From a checkpoint of a small autoregressive pixel model: width 384.
Rows from block 3 of a small autoregressive pixel model, named by matrix and row number. Rows with one number belong to one neuron. Each number is 200 + 30 x the weight over its row's rms, rounded and kept within 0 to 999. All counts start at 0. After the name is the row's rms in percent of the matrix's.
After each neuron's rows are labels from the 100 images, of 14976, where the neuron reaches its highest value: "strongest on" is what is common among them. Only what is clearly more common there than usual is listed. The data: microscope photos of single blood and bone marrow cells.
# fc1: MLP up (model.blocks.3.mlp.fc1.weight, 1536x384), inputs 48-95
# fc2: MLP down (model.blocks.3.mlp.fc2.weight, 384x1536, transposed), outputs 48-95

fc1.433,098,178,181,165,148,246,207,178,217,214,194,191,183,221,219,228,174,185,177,236,207,139,170,198,191,209,209,231,186,224,166,220,150,217,203,226,235,192,149,282,174,174,203,205,201,214,141,189,219
fc2.433,115,188,196,196,175,240,209,202,234,211,219,239,226,165,269,221,174,223,134,177,127,226,207,171,180,204,184,190,181,182,220,206,205,162,210,219,202,225,210,206,181,255,251,218,193,156,191,214,244
strongest on: cell type: blast

fc1.94,099,136,251,245,214,220,175,192,158,162,220,170,212,192,241,198,198,199,223,142,146,236,234,240,215,178,172,196,215,211,236,180,207,217,165,197,166,219,212,198,165,216,160,222,237,179,161,231,193
fc2.94,095,295,201,237,189,210,226,187,176,263,178,209,237,202,203,248,178,152,203,193,151,213,159,239,192,140,205,222,206,188,206,220,280,174,135,154,114,241,146,212,244,214,190,167,232,267,235,191,170
strongest on: cell type: segmented neutrophil; smear: peripheral blood

fc1.313,090,141,181,193,232,191,210,237,176,193,203,152,233,201,245,181,202,233,209,233,226,170,207,159,160,192,260,254,187,198,188,220,233,197,170,158,201,179,281,203,178,165,167,171,147,262,181,198,177
fc2.313,096,146,193,220,208,184,212,215,234,181,250,187,195,246,199,210,266,211,190,213,214,232,145,207,179,197,213,178,244,245,224,181,191,227,231,184,281,207,231,153,215,252,156,203,224,189,234,226,257
strongest on: cell type: artefact

fc1.389,102,179,238,144,185,204,159,217,122,219,188,171,161,164,161,241,150,207,177,260,171,209,236,250,216,277,241,171,242,222,220,257,184,209,179,272,181,138,165,203,170,159,240,212,198,171,139,232,277
fc2.389,103,215,184,151,221,163,233,223,242,264,165,227,187,172,194,206,221,182,226,154,169,219,234,227,198,153,209,203,183,205,148,191,178,196,206,132,241,193,217,234,182,236,268,155,215,168,238,215,192
strongest on: cell type: lymphocyte

fc1.299,099,177,192,190,244,230,167,257,176,151,201,190,184,200,180,199,177,237,212,203,230,143,196,229,221,184,199,230,217,177,217,198,182,200,171,175,175,212,185,232,150,245,216,159,179,195,188,243,178
fc2.299,104,193,188,177,242,160,210,170,225,196,171,155,206,170,233,138,224,246,241,195,269,238,168,184,183,182,158,240,223,183,186,225,224,165,173,184,185,205,166,201,167,185,200,245,229,189,240,182,218
strongest on: cell type: proerythroblast; cell type: blast

fc1.405,106,228,204,220,189,173,191,185,142,175,229,239,219,199,224,155,132,177,240,164,199,222,224,229,249,194,168,169,253,170,201,148,199,282,183,251,202,220,193,182,284,181,224,199,187,224,182,207,243
fc2.405,118,231,165,153,247,199,173,182,235,232,195,189,202,182,185,198,198,180,166,252,202,219,213,176,167,186,271,179,227,215,158,181,225,170,251,171,194,209,255,225,185,141,168,233,167,224,148,154,208
strongest on: cell type: lymphocyte

fc1.124,130,215,146,195,213,94,163,224,179,174,208,260,215,208,247,208,175,194,208,220,215,170,189,244,170,193,185,198,189,230,222,232,177,217,194,148,208,199,193,229,205,134,190,174,204,224,135,198,224
fc2.124,132,172,185,205,202,250,236,172,233,211,175,176,216,164,166,180,197,161,193,204,202,207,143,176,172,192,190,191,195,231,208,204,218,182,152,184,256,233,183,211,204,219,270,230,260,170,134,241,174
strongest on: cell type: blast; cell type: artefact

fc1.51,108,190,210,209,212,197,213,182,252,225,165,144,195,257,246,247,157,224,213,243,219,133,230,195,234,137,249,196,219,240,256,224,217,209,224,146,223,225,244,210,251,238,162,181,181,238,217,243,205
fc2.51,109,230,176,205,177,204,208,203,175,191,166,211,232,189,207,167,212,246,140,141,198,256,184,155,153,165,196,179,134,215,184,222,188,214,155,216,170,209,152,204,173,168,184,197,180,195,204,223,168
strongest on: cell type: erythroblast

fc1.326,083,268,198,190,164,160,139,182,182,255,204,269,135,142,214,196,161,174,191,218,241,247,172,202,185,175,246,161,193,274,206,221,167,207,220,195,236,187,153,160,230,154,181,146,189,182,217,179,205
fc2.326,078,212,186,222,149,236,215,224,190,168,200,201,202,220,218,222,180,205,253,182,188,157,199,179,213,249,236,228,197,189,188,167,264,247,234,248,155,223,173,230,229,193,148,263,177,193,166,192,200
strongest on: cell type: erythroblast

fc1.230,108,202,229,149,225,236,147,174,157,203,176,201,210,181,241,199,186,193,173,206,171,211,230,196,227,195,209,177,141,231,207,148,180,278,224,162,226,166,212,199,232,221,196,197,248,224,230,217,223
fc2.230,096,200,200,267,156,173,180,173,158,168,229,185,218,209,212,237,200,227,204,239,196,214,237,229,162,153,276,241,174,174,196,215,190,178,210,214,221,216,191,193,210,174,186,182,177,242,161,233,145
strongest on: cell type: erythroblast

fc1.269,094,181,251,161,229,237,180,254,199,163,194,203,169,248,148,167,223,203,183,178,156,176,171,161,207,190,216,239,214,291,215,209,186,157,245,220,231,213,243,178,179,186,205,207,225,202,155,167,176
fc2.269,108,239,204,233,176,225,185,218,194,229,198,193,169,239,190,183,283,173,175,214,247,199,211,212,201,210,277,231,225,204,174,249,181,220,211,187,177,231,239,177,196,242,186,176,181,211,197,209,227
strongest on: cell type: segmented neutrophil; smear: peripheral blood

fc1.193,112,273,194,204,186,195,230,201,218,229,180,194,210,196,226,218,111,205,187,202,209,207,153,235,196,203,195,214,185,157,193,168,224,165,176,193,245,231,183,236,178,198,185,258,223,213,241,236,167
fc2.193,101,169,229,201,228,226,207,177,191,262,238,163,179,147,141,172,241,184,139,220,220,170,191,196,157,221,243,176,142,195,210,211,230,181,196,198,187,182,216,157,208,189,259,166,162,230,159,200,175
strongest on: cell type: eosinophil

fc1.19,110,206,219,199,237,188,213,191,208,243,208,146,185,202,191,222,209,199,194,230,178,194,235,191,209,211,220,216,259,237,273,235,184,182,223,215,213,194,232,198,202,164,191,217,239,146,164,217,195
fc2.19,097,190,256,221,175,189,145,201,200,193,176,197,209,200,272,239,194,237,201,210,178,201,174,209,242,216,223,198,217,199,162,183,293,197,226,187,164,172,197,177,240,228,199,179,210,194,194,203,173
strongest on: cell type: erythroblast

fc1.416,109,180,170,201,160,177,238,203,217,214,233,189,141,239,204,212,192,202,217,222,196,209,172,288,188,251,201,184,194,212,213,199,233,209,145,194,180,262,143,186,197,195,181,227,215,157,252,173,261
fc2.416,113,206,235,171,181,209,205,209,161,239,199,161,221,199,168,214,262,190,196,278,264,140,180,194,173,221,252,170,170,220,157,168,175,189,164,224,239,290,222,157,218,201,163,179,195,231,181,211,214
strongest on: cell type: eosinophil

fc1.374,110,181,203,203,190,168,216,231,225,198,181,249,207,256,172,249,253,212,171,232,203,216,147,235,207,246,171,114,151,203,213,237,125,225,164,170,233,223,164,221,209,139,168,209,189,248,158,180,170
fc2.374,111,237,247,233,168,217,246,204,173,217,140,177,168,210,143,182,187,161,186,206,179,213,169,170,197,232,200,185,201,210,189,223,226,203,162,232,148,212,230,273,241,241,210,175,198,233,183,227,255
strongest on: cell type: promyelocyte

fc1.747,088,176,172,185,142,156,207,197,244,208,178,215,199,217,227,188,232,246,237,219,198,230,193,248,163,223,198,215,190,170,184,219,277,202,206,122,200,225,213,189,189,246,189,236,214,200,224,176,196
fc2.747,082,165,158,201,202,203,216,194,226,230,205,190,175,250,162,191,207,171,202,188,154,204,195,217,243,167,168,170,226,137,237,231,194,213,232,240,162,234,150,176,168,144,183,243,212,183,178,189,204
strongest on: smear: peripheral blood; cell type: platelet

fc1.257,097,183,224,121,245,181,224,234,243,139,222,179,151,198,170,210,163,249,229,250,194,183,213,214,228,179,195,181,181,184,229,186,173,220,193,196,188,159,222,190,183,225,227,203,173,255,251,229,199
fc2.257,091,170,244,163,200,181,220,146,194,209,245,177,194,204,227,191,220,191,189,213,205,184,121,200,193,180,178,197,168,252,190,172,206,184,201,186,169,196,218,205,192,194,193,190,214,159,240,195,190
strongest on: cell type: proerythroblast

fc1.636,094,197,251,222,204,217,186,232,174,214,257,195,190,210,125,133,199,230,202,234,186,175,228,253,188,245,195,213,208,200,193,189,228,229,219,182,168,198,233,197,194,213,164,200,183,238,267,182,241
fc2.636,088,215,219,166,209,163,264,213,187,189,199,157,193,212,237,224,233,259,231,253,197,227,226,264,200,226,208,214,168,255,171,226,175,233,219,195,186,228,160,190,182,214,217,260,198,239,152,219,192
strongest on: cell type: eosinophil; smear: peripheral blood

fc1.746,099,194,211,203,215,185,214,184,197,140,179,188,170,201,216,220,132,185,195,243,114,158,211,236,201,141,212,194,234,248,169,192,251,177,194,178,196,185,230,151,184,191,228,118,205,147,135,188,189
fc2.746,098,178,177,193,224,189,170,250,172,178,223,168,173,222,188,219,251,204,143,161,251,152,190,153,215,228,222,292,164,186,221,156,202,174,144,226,245,216,176,229,159,220,279,241,188,225,146,203,249
strongest on: smear: peripheral blood

fc1.457,090,219,198,218,182,213,188,224,219,150,197,222,225,248,209,202,187,182,246,207,192,168,229,262,178,223,170,180,221,206,203,165,194,144,182,203,197,139,233,219,164,224,153,206,159,192,182,213,141
fc2.457,098,204,179,94,128,239,183,210,202,186,180,195,193,177,198,221,247,200,151,172,152,226,169,173,231,184,195,211,164,240,208,212,177,192,205,260,186,203,191,173,210,164,186,230,156,145,187,139,210
strongest on: cell type: segmented neutrophil; smear: peripheral blood

fc1.61,124,239,199,204,214,226,196,228,156,221,178,231,174,169,165,181,182,238,249,188,179,273,240,240,236,167,166,236,180,200,150,183,191,207,141,168,192,166,181,153,187,185,132,176,205,159,206,181,159
fc2.61,112,204,210,213,211,180,250,256,203,156,197,226,200,143,230,220,219,173,212,189,237,157,190,169,200,200,187,204,206,198,185,217,199,187,181,164,182,163,185,194,194,176,234,201,179,186,222,195,238
strongest on: smear: peripheral blood; cell type: segmented neutrophil

fc1.32,109,167,199,171,213,191,174,196,147,203,220,173,221,190,191,181,242,218,195,215,196,211,199,174,210,193,194,183,206,235,155,152,189,236,211,187,172,214,197,141,275,183,226,190,231,184,201,158,204
fc2.32,104,156,169,137,144,193,217,202,210,212,206,209,212,240,215,192,229,237,162,238,157,177,220,239,148,178,181,180,198,203,249,200,203,202,192,219,245,190,186,205,193,205,239,201,203,230,227,187,191
strongest on: smear: peripheral blood

fc1.316,081,237,158,208,203,217,235,207,147,191,211,233,171,154,229,195,189,246,183,190,197,234,166,255,169,174,185,192,218,255,215,181,208,204,179,211,209,226,234,195,215,178,247,187,224,199,220,213,162
fc2.316,080,219,185,197,204,242,210,215,241,203,243,181,195,179,206,226,201,206,181,184,214,184,200,206,244,194,192,198,209,230,204,164,204,160,157,200,228,220,207,175,229,160,240,123,192,180,187,232,169
strongest on: cell type: promyelocyte

fc1.467,093,190,160,232,251,225,113,189,215,245,222,136,195,142,116,202,215,231,183,203,216,184,162,245,146,191,231,164,131,206,187,193,183,186,150,166,197,158,185,186,192,206,240,254,204,169,181,147,202
fc2.467,094,212,134,215,223,189,223,214,195,177,207,238,154,213,238,193,212,191,219,250,195,190,198,195,216,215,183,198,277,198,151,221,198,210,200,230,213,232,174,192,197,244,216,200,224,219,196,216,247
strongest on: smear: peripheral blood

fc1.490,109,190,208,221,201,182,169,235,217,154,241,207,174,201,139,208,235,225,175,226,208,225,238,178,213,220,186,259,207,167,180,198,195,163,247,201,129,213,141,235,191,170,229,214,224,195,176,161,226
fc2.490,102,189,222,186,213,215,189,174,227,196,176,181,206,258,254,197,173,167,251,181,116,190,195,206,210,226,116,227,234,213,172,173,179,230,192,220,158,210,228,226,246,242,226,190,194,185,220,218,165
strongest on: smear: peripheral blood

fc1.298,093,202,199,222,196,153,188,176,210,165,185,186,226,148,197,239,212,199,185,131,245,175,234,202,190,169,186,189,174,220,127,178,177,186,201,154,183,176,174,221,187,196,175,194,190,239,267,220,162
fc2.298,090,190,182,240,199,220,231,209,201,226,201,177,185,201,228,207,216,204,202,237,144,168,220,195,243,189,186,163,180,205,186,216,257,191,191,215,187,166,222,229,220,152,245,188,193,212,236,142,226
strongest on: cell type: segmented neutrophil

fc1.677,100,236,205,153,246,180,195,188,152,204,221,212,145,211,181,230,128,156,197,206,171,147,173,174,189,206,198,214,240,155,201,241,218,187,201,230,176,233,176,173,173,179,200,192,211,209,195,210,240
fc2.677,096,205,222,204,165,214,202,239,181,217,189,220,210,195,198,183,177,224,208,196,161,186,251,270,257,180,224,193,154,181,218,196,175,245,182,123,170,155,200,228,221,200,200,164,201,213,165,204,230
strongest on: cell type: segmented neutrophil; smear: peripheral blood

fc1.372,098,238,175,217,158,193,162,304,225,188,256,216,132,176,185,243,188,247,222,200,193,219,142,215,239,138,183,190,210,252,225,210,158,184,192,217,175,203,155,167,216,219,178,140,172,183,223,195,218
fc2.372,076,160,174,213,145,242,218,200,227,189,183,235,231,222,187,246,224,168,179,170,163,184,191,196,206,207,274,198,213,220,259,237,184,194,157,214,239,244,188,236,163,184,220,187,160,200,184,223,187
strongest on: cell type: blast

fc1.649,115,227,208,209,218,226,239,229,174,189,164,179,204,192,181,196,225,171,217,198,227,201,158,255,127,201,218,203,195,213,228,162,172,220,212,185,232,186,195,191,232,169,152,191,191,182,182,227,174
fc2.649,133,217,239,153,226,179,232,158,175,206,190,193,165,203,187,230,213,211,213,214,212,231,231,183,198,201,207,214,186,180,152,249,205,189,195,220,224,255,220,212,170,180,211,157,199,229,200,141,238
strongest on: cell type: promyelocyte

fc1.428,101,170,166,162,207,125,183,192,166,158,166,196,226,189,177,193,218,201,231,174,181,241,226,207,226,196,139,177,220,198,200,218,176,218,151,245,196,232,181,227,189,197,217,202,166,205,192,181,189
fc2.428,108,193,198,219,164,192,203,200,209,203,235,210,221,187,251,185,162,181,204,217,177,189,199,199,211,211,141,222,178,174,237,193,163,203,227,229,195,177,286,251,176,171,199,173,207,212,183,201,235
strongest on: cell type: lymphocyte

fc1.206,089,214,186,201,228,221,201,274,219,183,163,250,178,235,198,174,231,279,259,234,209,179,196,230,198,251,294,261,179,209,220,206,164,151,189,177,188,156,181,224,210,215,197,160,216,181,193,248,160
fc2.206,116,221,225,167,187,220,197,204,240,190,180,194,204,255,173,211,181,156,183,156,245,249,184,184,187,198,188,224,209,229,171,145,252,218,171,208,226,191,246,262,237,187,194,233,211,202,186,157,227
strongest on: cell type: segmented neutrophil; cell type: artefact

fc1.98,102,187,187,205,232,216,183,204,200,227,178,186,196,216,204,196,252,199,182,220,257,189,183,221,171,231,265,199,237,199,139,204,236,174,209,234,194,151,192,191,185,202,220,193,191,175,212,218,247
fc2.98,096,203,181,203,197,224,165,232,201,196,239,238,186,197,229,224,148,195,223,172,175,227,205,204,148,232,172,224,179,240,168,241,155,211,162,209,181,181,200,216,186,182,151,225,177,260,218,191,214
strongest on: cell type: segmented neutrophil; smear: peripheral blood

fc1.664,084,228,217,159,175,231,200,209,172,211,162,186,216,187,200,231,201,181,214,162,232,206,185,228,183,247,237,148,225,234,224,185,141,207,158,191,218,224,215,179,172,179,240,136,197,265,170,203,188
fc2.664,092,238,217,282,181,235,279,244,207,175,209,156,200,172,182,192,260,219,176,224,128,233,181,215,238,195,160,175,210,195,164,235,194,197,208,181,209,242,182,261,214,215,182,206,237,183,230,185,161
strongest on: cell type: proerythroblast; cell type: plasma cell

fc1.382,093,182,234,230,176,202,199,230,177,192,184,145,195,246,178,171,231,199,166,158,140,236,157,189,199,189,184,172,266,222,185,176,253,219,208,192,147,212,174,191,169,210,229,215,166,199,202,198,172
fc2.382,100,180,202,151,194,188,178,161,225,208,208,199,183,237,175,156,221,226,214,216,156,161,170,201,208,186,198,214,191,195,219,173,100,121,216,202,219,236,244,206,187,242,192,176,178,220,223,190,203
strongest on: smear: peripheral blood; cell type: platelet

fc1.742,098,195,206,179,174,257,176,193,191,197,195,217,196,215,163,234,260,224,180,228,185,175,202,168,193,205,173,198,220,211,132,194,236,204,200,232,181,218,192,194,222,195,215,238,228,192,221,254,191
fc2.742,114,132,200,185,165,232,223,161,205,200,215,228,229,138,227,213,183,212,196,169,177,207,209,246,206,206,182,152,199,174,249,194,167,223,202,173,203,224,221,192,242,173,132,188,227,199,160,180,246
strongest on: cell type: segmented neutrophil

fc1.409,081,193,189,168,168,188,260,137,194,184,186,190,186,204,218,191,182,183,157,161,211,207,194,224,131,215,179,201,217,190,226,145,169,193,250,200,212,253,201,141,161,178,143,116,207,193,168,169,164
fc2.409,083,204,179,204,149,203,200,237,204,194,151,195,181,190,191,190,210,165,231,212,189,214,185,230,230,157,183,168,172,203,188,181,169,225,171,219,193,222,180,220,169,223,176,221,203,212,219,181,216
strongest on: cell type: eosinophil

fc1.514,084,224,178,208,258,152,180,203,209,244,232,183,173,209,167,207,175,195,162,162,187,194,194,188,106,227,185,220,176,215,194,179,194,183,218,222,200,208,213,183,217,179,216,192,164,188,203,213,155
fc2.514,082,186,193,244,178,208,210,177,219,202,192,188,215,223,249,228,201,208,211,196,201,249,212,183,179,227,202,225,236,169,239,175,262,199,251,147,217,146,228,201,174,171,210,221,190,209,228,196,139
strongest on: cell type: plasma cell

fc1.91,089,212,193,174,224,252,166,179,253,193,210,199,214,183,188,230,218,187,179,210,201,195,234,184,162,221,215,178,172,184,218,253,216,227,168,231,219,213,157,165,209,192,205,173,203,262,202,169,219
fc2.91,090,187,240,221,223,191,216,233,209,197,200,264,204,204,172,230,252,199,201,226,193,189,197,194,176,234,194,184,220,180,201,191,165,209,193,207,165,140,206,206,158,125,195,221,236,222,173,148,202
strongest on: cell type: erythroblast

fc1.438,098,189,186,208,141,207,219,159,199,177,204,212,167,173,183,191,197,282,209,222,251,181,266,176,220,203,196,134,202,191,192,140,251,190,150,206,190,211,192,161,165,239,175,238,175,213,163,184,217
fc2.438,098,179,176,170,243,155,247,245,200,293,181,210,246,182,184,160,227,195,183,213,233,143,239,178,243,206,224,204,223,209,201,190,153,217,191,148,187,211,208,216,210,250,226,154,216,199,212,231,194
strongest on: cell type: band neutrophil

fc1.526,093,159,167,136,203,190,222,168,217,215,225,178,147,187,231,201,172,202,153,207,220,219,243,169,198,246,249,216,204,198,194,199,238,153,159,210,172,233,216,197,214,211,220,182,174,243,210,270,216
fc2.526,083,241,169,160,236,175,195,169,203,186,204,217,220,242,233,222,118,173,211,230,255,208,219,217,189,187,176,187,172,233,221,155,182,244,209,227,216,147,222,237,230,179,235,147,211,161,220,229,192
strongest on: cell type: eosinophil

fc1.87,101,176,141,199,175,157,150,186,215,248,190,193,195,161,179,163,180,202,195,162,233,208,261,212,189,226,198,171,152,188,242,116,173,203,109,264,293,161,189,188,200,152,188,197,196,221,214,204,217
fc2.87,097,223,247,204,240,191,281,236,153,164,203,181,192,213,220,159,239,267,217,208,222,202,176,143,166,199,204,236,236,193,277,253,188,152,204,159,164,202,193,258,212,224,190,181,182,269,241,241,203
strongest on: cell type: eosinophil

fc1.120,104,222,182,190,161,246,196,195,140,148,215,220,187,193,206,191,134,177,175,184,265,166,189,236,215,168,202,202,213,200,200,160,215,236,148,200,188,186,230,173,151,183,225,150,223,195,226,206,273
fc2.120,107,215,215,191,144,182,213,229,210,217,198,196,198,178,173,195,252,216,213,213,213,239,175,158,178,208,208,131,243,216,178,160,209,195,187,177,149,168,265,162,257,217,219,146,207,183,169,190,176
strongest on: cell type: eosinophil

fc1.740,096,204,140,183,200,230,244,208,182,218,193,182,193,206,231,220,193,219,176,227,252,164,173,175,218,189,242,188,182,264,224,236,227,193,211,188,166,214,216,190,230,221,173,215,145,133,224,185,201
fc2.740,090,171,212,249,262,191,192,219,200,171,157,212,228,179,195,155,173,192,207,179,248,178,160,201,202,184,203,180,183,175,267,185,198,190,182,197,191,153,208,174,230,177,188,186,245,213,184,213,160
strongest on: smear: peripheral blood

fc1.539,103,202,181,203,171,218,171,205,221,210,184,235,237,196,213,209,226,217,149,178,187,206,224,225,209,234,144,213,204,140,206,218,217,159,193,161,163,150,173,260,209,208,245,171,181,206,195,238,232
fc2.539,099,262,227,188,216,188,171,211,192,149,198,216,157,152,253,214,213,208,250,221,191,223,196,196,181,138,209,140,134,251,222,169,160,219,247,242,221,192,211,165,216,206,176,216,219,185,235,220,199
strongest on: cell type: artefact

fc1.242,105,237,176,199,172,164,214,175,212,234,187,218,242,176,198,209,258,172,245,186,228,165,224,219,170,191,190,206,216,195,212,171,188,216,206,238,191,188,235,178,208,173,150,194,191,166,205,167,164
fc2.242,088,255,246,213,190,235,159,236,168,219,109,186,148,169,208,192,252,178,136,195,183,215,235,220,205,188,230,205,183,265,221,198,183,170,188,229,164,197,154,240,248,193,124,140,184,182,203,196,220
strongest on: cell type: proerythroblast; cell type: promyelocyte

fc1.18,094,205,197,206,207,239,173,199,186,248,156,192,253,234,214,216,148,205,225,247,245,162,165,195,227,176,179,179,208,209,155,202,207,213,251,216,174,193,203,226,226,183,208,220,173,176,220,190,188
fc2.18,107,202,240,156,167,225,230,203,164,208,176,174,181,219,223,195,217,232,266,208,138,197,195,219,111,194,204,179,180,182,173,181,212,242,198,205,214,162,182,208,215,189,185,207,228,91,154,173,179
strongest on: cell type: segmented neutrophil; smear: peripheral blood